Rows from block 2 of the audio encoder of a small contrastive audio-text model, named by matrix and row number. Each number is 128 + 24 x the weight over its row's rms, rounded and kept within 0 to 255. All counts start at 0. Numbers have three digits each. After the name is the row's rms in percent of the matrix's.
After each channel's rows are labels from the 100 clips, of 14976, where the channel reaches its highest value: "loudest band" is the band of the loudest frequency at the time of the peak. Only what is clearly more common there than usual is listed. The data: short read English sentences (LibriTTS-R).
# c30: last pointwise conv (encoder.blocks.2.c3.0.weight, 320x320x1), inputs 160-319

c30.20 080:144135149106077180125153125119103121135110111117150110136146161121092169184096148153126099133142125162149115096118124173114134108112123145136125102156132122190133145192114121156125124144174132123119137176135135134120123103144155117090108109117116110175192127133131128136158159187110110114141140144085120184152134114133174153139179129101126119123095113127122179124139146143155128112121119096122129150103110158175140135158147118107130136121098097154088138134142149147139136119129089
loudest band: 250 to 500 Hz

c30.310 087:170122132115114139144077145130110096134175117116122077157182131143109129114120107144098166107139136152132126117158098115132120102174150181149100166120136153131122119089138140107171133116126112123148145108142090123187135140122097122126180145152143145136106144090143125106160109133111131125087107162131132109115123096150155106114104117180133135110156112110125133097132122138173113119114136110114117096124168131153122085123118123170123115148134125136131133158110109179135118158178160
loudest band: 4000 to 8000 Hz

c30.231 106:129195108121130137168103153135158152135126138129143135204123135109134120142099143130129119103141114168118156153169086094134111171157104126149132130083123130113117103121118137124083162153090155142122120131112129136155114105129089102148094127153146143125109105112177130136138087120091136148131240123139119081073099125116170128141089108086170092119132175141114115094135076132202129115155113140135130123120114179188085128157121140142119120114135111143142147134112116135095162154118133
loudest band: 500 to 1000 Hz

c30.30 108:130127112141142123096126166111122111090137101164126092112100156136125126119095118139108113113106149148087121111100118134101127141114151074115113119120182109135159132170102111110094113121108126089135100133122153111132114130127141164098129097141112117115150115148088186092102110109110120121122170173138102099131170132149130111123154121102129125174194100145131157150131118141103122146126109154114131163187117110143132132127137107156138115090122202104124134105100178122108141150135152
loudest band: 500 to 1000 Hz

c30.230 109:121128129110142140141140096104128102123101106140072120124141109127083192131133141115091145138104157143173108174099094119168151101163131123100085138132176129149113114132168099124104099121101123096143102159135114098146097141131157124139094128053125120124143119143185139113115130106150110130138126100084135106131168122167134150138180120087120148120161138109161144117102126108137120087141112146084097166135138100154166158139151129154154137129115137137137105092125116128118092138176120
loudest band: 4000 to 8000 Hz

c30.109 105:114117159130112082148134115134182140142136145128114076174152094142102079147140121116115119117147099098122138119166115102118136147132135142124141149084091127081134166110136109135086158134130154130107148100125159170114124110133091108109124140182140137116172128157129115129155147132161146159094053136114128131167117108117103149122163125115128153174107080087130116092133110135126169149162109129123144103149135136102144134103159127154142179133127132081115134120151117166139132125147236
loudest band: 500 to 1000 Hz

c30.81 106:135109102098134111136134165145174118140147182108127107134122133103146119133099125151142179144117172132135116125124109157088137144111117100138132098132160144099113104112124126154104134122133157159162122114155096126109123099134141165111114145089062099142124115167156139156122144182125122130093120125125158123081152104107124150150085135163102141122098126106128098149132131188080115145156135130135137147120134170140087082130151146121169139149115100167116166102132104149180145144153139
loudest band: 250 to 500 Hz

c30.86 077:143172127133059112125139138123120151125149120102116144127107122117084134108128154179156115127115131169134125131137134122141119121156122111125100163126148122091146131142095139118104106128155107180115145122132160178096102108159116096111082095140105148112094121141101119077117080142135151091162137135144128146144114140149102122116126116126150119159099106126071112126102138128130128141085078122153109133140113167150138116123146108105153149134154079114129164190167136157079153126183139
loudest band: 250 to 500 Hz; 500 to 1000 Hz

c30.280 100:164146150147093102118110134142119118125110148115118127093116100113153096178119142108169153129135120105121171115133116102132130141118137118078082126106156109139114121113152102130125155146126167155171170108111077159105098147136137143129156130110187153148122124114138151141129139133118117132138125116134140134143134137132133130179101158154142090131122133155124123082108131136173077090155138150075118132130112105165136128116093138127123135106142114109139107109138082111125096098148141
loudest band: 250 to 500 Hz; 500 to 1000 Hz

c30.114 106:143111111156166149092128123138167143121163150128112099125150133134136128106137105108137113122128123116116109115118144116171169133151144150093090123138186112106105088094196156163126153115137118123084117146140133078087124141180137132117084116087141117127096142140087084166080101115094125127101114095157107154135176119125095108102139140100127127129161108153132100128112143115162116139137095126134133123107124122089144109126175126100162112128128125137136097089203137149122119153116096
loudest band: 4000 to 8000 Hz; 2000 to 4000 Hz

c30.247 112:160106157109138090138128129134144105106141111130105144113097123193115127128142151137136135130181081179096121129110124131097082109088143157122077100118143118154140124141118135124123116134209128145153145104124125165113095126119142129165178118135099078122135078115093057108163150102083161124121131141157113177130132127091103133136109122119181105088180080134151158096145189119130130081077120142169131120103151120139142098172157103124130133126103127136154154155074164099134123186119102
loudest band: 250 to 500 Hz

c30.113 086:125176116122162113099092101115127139131168147119156155138109176156097119135135135182123128133123144106161149126097070134140133166136150117081136116148121140115135103116144125171145140138144089154134136102144100107170103173159194112157125140132176176093137102133119150139153123110072141169100146106089136153118144116134141127131128107132125139119145184103113093088134148119141134126130127121193107119122118129094129152131139107108144147128131127225149100101135152148123120152141152
loudest band: 250 to 500 Hz

c30.306 085:160085151120136142130122170108106092114153109128149183138139145120141124127137158157095109123097102120157106088121124139125102124104163112127132171139131181103152100113146161114105124111137126159070123158122135154130056130098135117150158152103122114127099115128116126078106135116168136142123128093132103134110135107160097158148119131091098119140131129147112087127114109137118158114120109069149139162110114160132139131162131164141119135140131173177149149116105113146164162118084116
loudest band: 4000 to 8000 Hz

c30.120 104:146116156138121152144110145139069110100101104148117149123123115164125126140057117103132141109134143122147133148165122106098146131118109082078153134131088116147106124106104139136178149133138144112120169103126129094142121095107122130158134131082104147115111132108152121086144143134157113132131168106119167115139157117174131137166069121144177145139158129138057117139105122109193153170134095090077125112114167124141140138118126108115147152125091106132130142127128111125106124102120083
loudest band: 500 to 1000 Hz

c30.44 102:114148129126158119090123154102106132125124126167109150102157141108128161136130120134090129120136148148127096140137143172191108113147110117110128110082109121155120112090160121112178091145093141117128121125203138117148182145133118136138122106112129139135152154129103138118220137156151138116115129128136126124125160134140077111094102115129078084082124111157134116123096114087110139104146066167101138103073114117110141153131119089130128165105124112132096157129142133153173132077211138
loudest band: 250 to 500 Hz

c30.8 110:125118174138106092134107077146130160104130096088111140119093132150148107152143154126109148096150146137140123163145130089147140104063125136201123107156147112139106129094156154132083101088145145149074104093103102105144116104156124138125149152093104149132120134135079103127134122140162159136161130138115092173152137112187146168126142145114143138120085135154149190064146239121147155107119142122144137114115167134159137125128154100147127134088153165115106104112114146123132139161121081
loudest band: 250 to 500 Hz; 500 to 1000 Hz

c30.51 103:136106120139121179121133139122139112150135135136117162143150139084137119106132142107190128089124172157140142146120128167131107195133158140100188162084098108126117152142157128119133136125155108131168107125129148152157120135108107146138142133111131086149118082124069147123119131118092110122101131116090151165196139168192186139174141118128135094120129159090142170102153107218142133144122099115123141121093094162148112088106139121145149146121092102151132133115120094119114121123072171
loudest band: 4000 to 8000 Hz

c30.208 085:140090133095136097116105104149160205104138133132121160119146148144175141134165142122131137124100152153158151083152121142139126135137060091107102174148133124125104150096125110113144137123123132090150101101126093130111088104135133117117136125122127150100197118133120146123128090161152124165121118112167108110135146105124092081113137127100148113113136105163124159080119175129158156133163144095150108128135135117145137167128097141078148110113107131127124090114144076105080132126119145
loudest band: 2000 to 4000 Hz

c30.278 116:120159147137123123124109100120102156110100144112088127156166086144124144111162112106122094106159109181146139162146109128123121128098121160148132153099148119119088120173141147142162152092089154149093127141115134106123144112096145146172156133091093104128080128113150137137151112091131127119111174130128154139136121117151168103137130165104178111110107108107116111136127199147145141093141143152142141099114149150169136175136160122187134126081117136096147106083125163074106116108123106
loudest band: 2000 to 4000 Hz

c30.66 103:132100132106160139159121137140121136161150134127148118146117113128120121131160088074105128135114192129145089139128130165129133153109093157094115138120123167143132123069149152107126113159141173134104138120100119105132112115118102116089126151149129098106108083109111168144132144134124140104120150138145111121104116122131138114144135133145117114124133140127148136132158161118089142126134132132143125125149127116141107146139136148136128214155104095131101093106090123110168133117138088
loudest band: 1000 to 2000 Hz

c30.150 117:119105133134155114109113118136106146112137159098135128127158086131109130125103175122069115133132134126129110117144147110132134131108129112118125178126130140167075122187132151139144140117138127118151123187111135131127129134140151141125136129120106082105118101095129132093083111096119133115130154166113159145136112116119163114157100147195165126135152130098120156144108091116105123119183164151145111133117126113105112155165161136127133094071135113133144135168102135124162167136115129
loudest band: 4000 to 8000 Hz

c30.132 093:155121165128115116089145137151155097142089113134117152161149143078110138192125112165110133115121082140106113106176164147127151153139137170073102108185118136092174127125089139117109153121136115099106129135080098115144173126134132117103097118109113085088119152152175103130122146106124117135175118118140094135121131132157169154116114080156122176153091172136124092108088167085143137138105100146145153152154121146109152161146103094100100116175139117121113103132132124122121134129120148
loudest band: 500 to 1000 Hz

c30.174 091:144135129153125142135097171115103148142107116115109146120146140115167110156127147105113141169105128157133133151129127131089159108112139112194122166104139108107132143156135130133129095154149138112109141117068176140129148117180110156082118145121101100170056102119145145198090121092102122087128100143140109160111114155113095128120136122114150100085113113148127161153153137146114130086147105102108188169143117140159129126111148118156137155127162135153130135120146141158114127094174161
loudest band: 250 to 500 Hz

c30.170 129:103141089093085111084130097136122128169138134130122120128094141149122120110157148127160133117113102105126134155120143134157147155105112144108126165113117135098170116151158097136097116156169137136092121152077164130107104142105150134121122120146137080131125129151089116111125135086111127115131104143120163140142138132174121116131150100177108114137107137115188137124102101076198122084122083122100107143144122164157180167109175111149114134179115108158130076125115110093110109111155130
loudest band: 4000 to 8000 Hz

c30.214 096:103137092135157142122141154094130095119147135122122106142087119127129108152158136114162145155137149109163135122103132129068088089124103131133127090121136112123190074098151117135154107111075146121163121157152142161111125108149123140121122127116171116147137140142149153153178129115165102146136129102133139118123133134145127132104158130207150094138141104167103185114141115126133106084090109122088123143148066123127185155149120128146147139121106117153150138138136107080122124121097144
loudest band: 4000 to 8000 Hz

c30.223 102:108177146138147134132129149141137127151109111098122132132101197135089128116137116095090176104127153137148094154125084106092131171161124092128129139123112082158086129104127125123131133106111113131116093120157177136129123138149117179102101150153122130117115133122118148094126140113166142112154156127091163093112144116106147123128115134103083147110131117160172163127144125136116129146110190126132073134100143119069124105143110118112140109097127142104132112090089112141104133138147130
loudest band: 250 to 500 Hz

c30.149 101:119114128119151101130086123124142114179099162134139107148156131109121152134144116136169150158150145159118092119163111140171145123161090132078110129101134155128128145097168127131121129111114165139132170101150125127123142116122130155138113157130177143149136206116100146125071127137158124093131105148144151154132199148098092091146115133126137117103107098188139145158128108155104149176139119197139137110097156104112108112096128118125138080130130079147068106137143117115111133095109101
loudest band: 250 to 500 Hz

c30.80 114:141149082118117118167136133123107107144142129135167120141179144132115123112136134142153105134154099113116107107110116120088091165146140151143141127154114121159093102139134111139147102083160099109130110153136138111136104125100111174084112109126099135111132140088108123157079110131111141129152114157165105112130088132117134137143131084133096047103124108108125127114148139143127117098175117165170126129112104113093092098101103130114127137153109118131138141168114115152128129143140081
loudest band: 250 to 500 Hz

c30.31 115:121114102162117140153128087086142123103107133148103153140104165125109127164131117151191125142136144126114133118125146151150116134181139081168176137144106120131166149150119126143134151126139145083182125174122122157119085133114102151141145136118138118145108091086108153095212114111106131127123158123102137171158128123128141151168139106127117145138135137137099125135114100110143117124123118141125119112103130121119113118102129117151159130114085098148130150097103121095141138105164110
loudest band: 500 to 1000 Hz

c30.97 105:142121128101131127129120130141153177133119151144112112149111134124103083108159153079165101127130137137113145150104107093132081130154108129119174136137177111149103154124112168149127106101150130131114164111140136084129123100154130121123135137150126156085124111097132153145103086113144124110113132118142155078138121159126144101135125132104129106111119140112120178111094107086175071104170165145079119155100109091154096123164138151087080154141206167143161142143142129144170107114100117
loudest band: 500 to 1000 Hz

c30.221 101:133101140136143135167122125160111101116075131142108106088154117129145094158158126154086082159148168176138148129131116106124138135097139093134099121119146143135107148126105127140109120120105149177116102151129144149124151133091102122157115124181144117143121118128134156124101154107113114143124153144144176093099115126187091103152066095124099065118116120160118152144142140124169132152133137096132082119141096136152166112112132104180120111084148160089104111171120131107131132127140145
loudest band: 500 to 1000 Hz

c30.40 103:121151175085128092137126149101089132172150156124118111154124133168135150150220121154129121150152131129153127115089106130151134159129111128127130115117153156103124146131123130175110098139132112117139120170140121111093136123112123126185160162153129122119136134099154099127094123133158119131152172128088150117173119131127139147167149141122129144157091109129155171091108087078087120116128141136137099121201154149144115160133132166118145106125163106097165103138124132101179148128156147
loudest band: 250 to 500 Hz

c30.285 100:108122135134112135130102105123121105115140145151118154088163150090107095144109122146110126154135092175157129135103116118109145170107149106141187133114098067134158170139117109113123109141137128101155089095167120095139089169154194151110072102137165181136148142130116118122093104123117106134161131146123125114144095125151110170150178143126103163107131077144102123206177163173108114122140130126192111128119128124157127122147120110106097119120095144150083192142146127127114166104149110
loudest band: 250 to 500 Hz

c30.266 102:142110166121092154157119101153116139119109147085163114114110146143127115131123103150111109167151137142170157138128057090134143141078095133123127154129087172132098128119136117113129143129138125109111144125147119124152161103135109138116139119100074097128126165121075095121118130126065084108130106158140126141145151106135096105146103110098143115088124158143138154106121138076090115108166118118138137121095130123131126163125100159141109093112106106138149139117129171119159090151120148
loudest band: 250 to 500 Hz

c30.207 119:138142125106119122107135121105139170130099068125110132169145120118135099124100138104109094103121118136144119125132123125104126130102104140098130077102158115133129120118084131103142136090121125173108141135141107114181096135121143094134085124213116132142157150143145097099092149142151103106117092157110113114156102140124126131154139160156111098185091144091153175116113118124111135144102211140120116155127139139109143125176140135129099131091129126127191079104134103136127122110170101
loudest band: 4000 to 8000 Hz; 2000 to 4000 Hz

c30.258 114:133154088156154157140125141146120113146117161139129122102146123117107146164130116182130123125106080131109105109122114094152115147109142156124138095113151101129107120192126147165154117119128116165160069128130151081124094149131123125143135107093101098123140135118132070110113126094077101100076112126115149110107174172141155148139147133121147099131110120100127198107098118137138146146116113072132132145104129165144148102139146110188147098131076159123093101096140077138106112097107086
loudest band: 4000 to 8000 Hz

c30.302 086:088150182112133130135145143118128120143127163111100129133089125156131153154156083104112124146141150150122133104127128114094149113149069141124116150129161091134113124169180129124141098147112136136102107161128108161150105085144098147144166110193128108142122147143115097112089107129146144131123134142118106117149105163126147135116084131073143129172115086155095240104083116117140129162133148112102111131134178126133143121204128115155106078130101158177178124116103105121096142132153121
loudest band: 250 to 500 Hz

c30.264 096:116139116132117107108159111116075130120120104106122106143102173134134138108129113110103109116090119171119150110112152115097137094105156132147113145128116103103136143137120185158099140142163137143104172123146133114189129130132119155104093153188124115191112147135104158137106103106116147125129130118127126133107126105153154114124108106155145137135109111172109149151132108116182075155129156122110138147155095124164157120132159131112118170082109113111142113121127130087136138120144161
loudest band: 4000 to 8000 Hz

c30.105 096:145119162115097131144117103165133112125175140098138136205117146096168113148163184102127137117123111151136145122084105155136090090118086098149119118122110172123132118123134114084143125098092128132174107137120175130096136123109111103125114102111151111150139133141165097174143108123171099092113126144138121117199168128170107118100144139088156091162168121107138145154140122136076107119096064157133136129129095094152126163136139143157116114134123139087100116101076114164139143121128198
loudest band: 500 to 1000 Hz

c30.275 086:120120156118153150150083176151170127168160148141139149141140125139098110098070134177085144122060120132116155122111145100123138153095120125112144124117161115139109156120133105103139114120131134158150125122112115108126112141087123124164163126131140142169143197135132115115128120096186114132135127121112093114119126127144124129090122171160153156156132125100104157106110150155068178140121098134119138071116130156106116135137111136176162144116136158122101106132089114077093136125168133
loudest band: 500 to 1000 Hz

c30.133 091:077122112106121107135124098129161091124152131135110128087133157107137094138121151151099126143132141111174147172150140126119087130130148147142142119133119115154113095130159108100126131080130142065080130096110122141102120134216107117134142143140094123136156162142089095142124128156121134113159093134128115099137128145208156196130116139155144146153114116154100167133112139156148115139126130107122144128106109132128122118104125128196161169096136102134134136130135140108126131107122152
loudest band: 250 to 500 Hz; 500 to 1000 Hz

c30.171 088:104133141106123124153093161136130124145127137128145110083130118116096135100174144154107065113087095107125108146164102112119133124093126172173112128171111134122101120102082123135085113174140143168102143109143135116165111135123134141194135171111112158106161176120061151186104119105134149116101139096158112146113097151129138110154081119138155121141151143109148153108087093177130140123181147138083140109161132108131108102141135139151121130178048127115135139166065096139132098115077102
loudest band: 250 to 500 Hz

c30.167 076:098116105155167188137098079119134133161147133122110128113170077158109111130084096114098122131079154103129122121087121100098141167129103123084138130123135191138148126109087125104157154121148141128103154102157113123091149161109124103140155104133129093151150153110141128130114148137101145169159128141112164116116131148153100133140157107154160145137103121153095142164116185148070179132110155128140188149129109097129123167113123088174110140178148135167081139124137147157107162128108143
loudest band: 500 to 1000 Hz

c30.232 089:090107091127111112139127136136170123141094170129143097138135139100128133113128117120123087108132096129142106104112090087135121093104155138119156122126149108162167127184077163151064103122140132204115097118104134119146137155107108129135130143185111155112134137120155130117116138157147128146143104039111109118161143077098137115153087108146130117113133116130147109095109132133162158165100100122155099159104161138132159084109148126120143155110125143099144146133105109106099162113139153
loudest band: 4000 to 8000 Hz

c30.55 078:118121159146103101130079114153102121141097138086125119145092116131101121169186156104097102110108125148141138091201171061107121177126101122104128101158141101095129128090147163136183124138118082143117116159101134125101124134140117126160142141172107115162130105160115136101124144196156165155091138116116131133115102114137081115125127163092137122126105081080161125109100102109143108141141122114140136161168152110133132144121108162088124147136137134142133156111132106143126139115118101
loudest band: 500 to 1000 Hz; 250 to 500 Hz

c30.166 114:132133114085158124119151146078114156105168115134099146120143125118159092160136139155116148119155164133133155127098119121136110139110157114140132138171187170116104116142132157129132135154113132062122152139114130122134110128114107133141107126125138117092075056110128116123126094124126157110118145153120157106176132105163104183141227122092137130228098187126152147126124121096097132125166151078112142116150150100126102103134176114114117161148131149090130109147130098122096139107146113
loudest band: 500 to 1000 Hz

c30.296 091:128088123099120105147146138049073107156093105123125089119124094157109147118133135158094147104129201172078129117133121142153128108130094142194135127153144149110197167106115130141134123086110132166127140104120135091131115127159115136108158165127152092122098119124104066096160113121122107150121134117132115134132117109119088174112146118123146125093138155121144116160111115104091130105143163096174128179136179163114177092137159124125156175140147157111166135111150131115130116108082110
loudest band: 250 to 500 Hz

c30.265 107:123130107106122147121097114154113128109134139135108137099122074109109100114111139106092110145138064126167125135127130108149135111103108097132150145061134178098113117154087107127133119147132131107142120164162151120156153151120083125107116124106115077115134132145122130147114120117129149114115102104154151150151105173165108140136168122158190158111090126094155107215111125164132159119155170133139155114113144162168140135138137100133133116115138109106102140142111103086141119106131112
loudest band: 250 to 500 Hz

c30.2 106:089116180130112114091113084153093128106077141115141123139117112133126095139195122156106123127113143107186126124155130163110120147159096155154142087167133122118149124128110141114115086146126123115144111137110117106112162159125120124146111125110133165120142083106158086151120126149139097132113107098139092141146121144151144108165154140169144160123110122075121105144117159130162129130182101102149126154124111147118127113132139130140097142141142110134117124124109131137123130151117139
loudest band: 250 to 500 Hz; 500 to 1000 Hz

c30.38 090:128132115154104118124118100171124146102134114115146107099126135098141132151089124121149159124164177112120137148145128121143158160120165113088145153149136169128140178098103118124125131138143144113131082125159105131062141102089126137118099164157143131119111086130087120110174149109157122116116129149139086112151111107144170136132135110107170149093140104106129149107130121132100123128178150078113143103134147121120115145109162133133175079105170123170171121109113113123136102136132118
loudest band: 250 to 500 Hz

c30.65 089:126137162114123101149190142147144100146121131143111093188149142132102114097142078133137102135104146135158111090136123112107103132119130172098143144084119145131159132112141139124134130094145106141111171074119174122136140111102133122163112098105130085141128159144120154113157129127115090072101127154104179139143146121098141166155164146140120087142120100131125130093119151119153121167110123126113091162157120145145128111095159138105147107130112134169130135154147168110074119116145151
loudest band: 4000 to 8000 Hz

c30.100 099:132127137122169184124140118136112089140140138139139125093080128144113119129130158111141107126098129146100123150092141094113123114153100136124127131128105121093102112135134126146085110163123130110152131105110124139108136138166130152127164140104133155150153110179180160133117126155199099109140123141083100137100122109164164149155105168155134087177126145089129067131087132107125128102109085124136141101125099114147128092116087099148125172184135107117153158119125121099116111117156208
loudest band: 500 to 1000 Hz

c30.104 095:148116123117156168135106095117106123117122116084123112125099114103181159130130106098123089104124125138115057108118111143109129094146076115194073157119123112108126141149162128153143135114121137128097101103144153170154099124160088130148179115098139126086116082178094147113134147146113108119163124129090128155151134148139164119181113137140138148109113165151110107135133090131158147119129141168128128148163104111165137127116110153176196143152073113130129121136145112131153159155151144
loudest band: 500 to 1000 Hz; 250 to 500 Hz

c30.312 096:119148147152096119141158170121119108128151149120132110144151172144129139121167092153107084130124143134125138134143126188145098107169153140131136103163103148145164153150094150108153099170091101116100126080121159134107136174149100115099153118137140111125108100147125140145118159121085098173184105116151180135120085117106162114103159122111146063133141137102093104104163138108093144116154144107161157149139159122138161156139171158130119181144130163101170137124175167136164124120079130
loudest band: 4000 to 8000 Hz

c30.118 074:132127131158178080137130126135155125134108089125102101120151130124124110109135128125115148086100100123164117167185117156084130085138081142121081149105147127113104142107122128135145102136134099103181131124080102141129105144106124110126103168118183118118180100162172144140148135178129125137107163113132111144127142146142105123143148100185126134115120091185117123112123135106116081120119130134141120109128137128126149159155146115110152127139141135110114079107112125102155169150150138
loudest band: 2000 to 4000 Hz

c30.211 094:146153109101079141117144117133089172131176124141092127116126158096105138113120114119127175146093148108135082104121083074110130120134099175139110120120125120169186165113125114139123106097127159131135182125139107146091107112094130145083125115166153137178097140113124146111134111076111124130152137194103102076113113130141128103134152164093094106136118118095134097133121153130135106148125143087155171138090153127099126120109142110170152096138180118123104191145130163121101123153120168
loudest band: 250 to 500 Hz; 500 to 1000 Hz

c30.197 097:110135147124156108119121114117176097134137161143106109059105153121161124138081139118111088153140120103129150138099128133102119139134074088128117109163153115152134114112122112147177122129141098138123171116134098129134121109155132109117123103141114164099106126127148146116113108133123125120137133120124130169154127148165151220174159116108116136122151103135161150152183135130115184148125115128114105159123093086156124155175101126124115129127127125100146148123125138126087150144150101
loudest band: 2000 to 4000 Hz

c30.241 108:136125139139133146189118124138132133163082117110158106135106178127141116113083162146145108136131118110168148139145104144164153202096134174160132148092116130181169115078116082131142119110146139096132173121116122172140122128144113165087144138161074165132134153166157141152144103122124129123147072138137116128099120105118089075133136114128119151116121114087128175088136148109143110078111048134115132158112146120142102164133107076118102143153086086121150154149155117088121132137111133
loudest band: 250 to 500 Hz