config.yaml
encoder_arch: "ecapa_tdnn"
model: "contrastive audio-text model"
dataset: "short read English sentences (LibriTTS-R)"
train_examples: 26041
noise_aug: 0.01
time_shift_ms: 50
input: "waveform_16khz"
tokenizer: "word"
vocab_size: 5132
loss: "softmax"
embed_dim: 256
encoder_norm: "groupnorm"
encoder_activation: "relu6"
encoder_weight_standardization: false
encoder_depths: [8]
encoder_kernel_size: 5
encoder_wave_channels: 96
encoder_wave_strides: [5, 2, 2, 2, 2, 2]
encoder_widths: [320]
text_encoder_causal: false
text_encoder_width: 192
text_encoder_layers: 6
text_encoder_norm: "rmsnorm"
text_encoder_norm_position: "pre"
text_encoder_activation: "gelu"
text_encoder_mlp_ratio: 3
text_encoder_head_dim: 64
text_encoder_fused_qkv: true
text_encoder_bias: "none"
text_encoder_qk_norm: false
text_encoder_layer_scale_init: 0.1
text_encoder_parallel_block: false
text_encoder_inner_norm: false
text_encoder_drop_path: 0.05
text_encoder_positions: "learned"
init: "xavier_uniform"
residual_init: "none"
optimizer: "muon"
muon_scale: "original"
lr: 0.015
momentum: 0.9
nesterov: true
orthogonalizer: "newton_schulz_5"
adamw_lr_other_params: 0.0026
grad_clip: 5.0
ema_decay: 0.995
steps: 15500
batch_size: 128
epochs: 76.2
lr_schedule: "cosine"
final_lr_fraction: 0.05
warmup_steps: 770
weight_decay: 0.01
adamw_weight_decay_other_params: 0.01
Rows from block 3 of the text encoder, named by matrix and row number. Rows with one number belong to one attention dimension. Each number is 128 + 24 x the weight over its row's rms, rounded and kept within 0 to 255. All counts start at 0. Numbers have three digits each.
# q: attention query, key and value (stacked) (text_encoder.blocks.3.attn.qkv.weight, 576x192, the q third), inputs 0-191
# k: attention query, key and value (stacked) (text_encoder.blocks.3.attn.qkv.weight, 576x192, the k third), inputs 0-191
q.7:117195108106160134103144147175120141100087143125123127085140112078116139143114138160082129143112099102163170155119116088142105154120087114111149128163093126124148122155156113113091179118135140121130123165105113123112165172130170136126121100104143125140129155159113142110114160140118088152104138105121128117113143116143134096125148110109131112137126082124105160087132135118125126146128147124124168148104111127138119134142103130125124118105129078099127113105168079133097043138159119088141129110106105173144134152112107148174124152154151123147127092121144104111115154117102145067
q.8:093089147138168122107175125141155104154121122123150126143122162156143146126164092085111113114137124141102092156103119102138087105097151144137131145107106120098129128152100107145133081143092101166148144123108111129134144137117113158122130151136159117127139149129095102132111142136179154063143160095167137105136156105183138106132107148113115150145120113110128152148135125150116121107142125089175176108133162134130159131081138143138139134176143180083127153121138146108129135118076093180106146128146096126133150099110162178093160102121136109117125103147098125158104108167121155141
q.9:110100145160096143183110121154158091147086100116146084147106122137181151108142140157157161086125138183118135082165093139158113097115126144142094133122165136145129136139088123146140123121159090105082101099103131151114130114124112098133175141143111155109116091127154115098087087128123117132073113119165145123131093134119127112103117126121132118134136133109162107128118119136074171115097117136141142109145115127145121100133153144158136117125134149165137131122104177156174211109120138110115130140148117099136104158107159161122135144082131147137114133109148168128101117126152125161
q.10:130086157131134090140095084129149167121146190124167157130153098127107076089141159155135143171130108165124113172077160150112104097149113136126122135103112106169116138125134078150126116131141124129122135172115142098143159133067117096088131140110165131156128102117107144119113138141116151105166102115131142142129120087084118122122150145088110171126094098115095127155117117116148127136073152090160102087127114108133138103101126149154156095109118120154159158132152124108103162155118123102096118139104127121110156072134123125115129146130138146108127133165109096144107125123117171148
q.11:170129138132082122114125183105064140118147139143120126140144143136076147154104108133166119157109115132117120146147122121107164165172133153134126107107152129093128120093126121143168147135096162116138104069162122132105114104133123130127133094138093098168147154124159147121120184114163091149153105138110126124109128107118137140139160121145156103121127149155155097171159088130119133115135107138110116169121122116181145164111105107106089117131162113109128114136123133127138116135168126138118113132080139164114134125185105092139127145161081163102089157095142124096171157119135072126
q.12:103070134154134111141098091090138143142136123170130134133157136119098148124154121101173144152074153128117125111175100129091115151125146169077114147103179120161088145127157098101117137157153152095169137120120139126122116131137149117129171133104174107143136107103140178173144106144114134131122135124129150116127128103146135108111141150083135095104166120134156102169113167147158162177104106127120079123154115085139146147070103138160151122127100117134128132111145107143150166110170139147118188151158106133113158099147136141118173122130130153122131139139109111122126134132113158154
k.7:131159133119107144126085166119122120168167141090105135085165096134154151086070133085148082115121129141175088105134104146167148137160142111176124140117159170102180131097131140110099094125120117103118105113102142108151154118126142134141115129153116096062117086163146180126132107139087133148127099139128130185129115134159127138136099140160108107135111143130118129148086125147140108132118092115125098117132135130147144112150123119120105167128104135137125146186117144119125124101072149115106136140143134156119161137117102064091137105110110124129147100103127111092119100147107127100
k.8:070064112176187107165117147106136124112108129145129120114114134113153155130113113162135145113155139154143123141145121123142152156176119163137104120134119124129128129150144121132149139148143126132076130128075162118131109078128140116114098125105156142153134155105108107136144118106121125111155136142121138061125095136127146105131149081106118104111106117114068104108194120145134119193102144113136167121150170109149121148111138151142170103150163115127160140076150118138114130164161097150155133126174148144120135161131119123125167143141128129130156185139128088159143091116129117116
k.9:109112132141129141143161136105116175165090131127141126163104189139086123136144161149104167119119114100096138131136121117118102084100161075148142149166099162112121118147117165089195168107125162131103111142101144157157120150140085103161152135119130165154122122089113087120114104119131126158123173092094121082147128148108097141116171093116125181141134123136104121079130134128117162125136148157100129149139135156116121125139115110126138092135131110131151100137152091140139078122133089122161148104121103126188106120138161136143117126135176144155101164148139129126138132124115141151
k.10:118149145115131139102098120129131156118121106102133114110102103136078111133138097106097123137152147133135130176166147124096115077125139120129118131093135124157128150128146118118129090166130137171179113100134117127108167143117138163172103152148131135105122097107133143137117135151115120136122112127187142140131191128124200094148116124084152091162113128137115131163102140144101112141111098133125109177129129132101151157115137108083128155111153161054113125146150083139113133143098146130112134107112124129082124104147148119121134134192149061066105130107147139155119136148108128139
k.11:155111164139104150113118151151133076080196159171163162161128069130165096133203113124152101147150153134113103116114154142121124102124124185096124141119167099127117117102139085146118137135124155133166125110148111131109136153107138130127107136120083116132148136124105143093142158141107126130112133121125120150126135117087153132092089187122132125120152139131176110095134095108094115097132129164130121087117108142124154152126150132139089141143158160137133112119123142095137138107168132128112124171127120137080157124127111161125066110113098137129114121173097122111151168150116137124
k.12:097100135117101126150118157145121143084127144142126122109132165109100122151182120120113171155124120136098113178098087140110092075114198180135111137100119119152107118130116155119129139124106130142152149139064133101112132169116118143154144145118150114121179141101156115101099093126124121128135104149156124094145149124122143107107160161095166155097137107104119131127132148128109182085097134169099116139131108165107141088131174086114169110138129110107157131100119114179144107138125133114144152101141080127105105154121111138128142149141126099162163125130109111157137178129133149111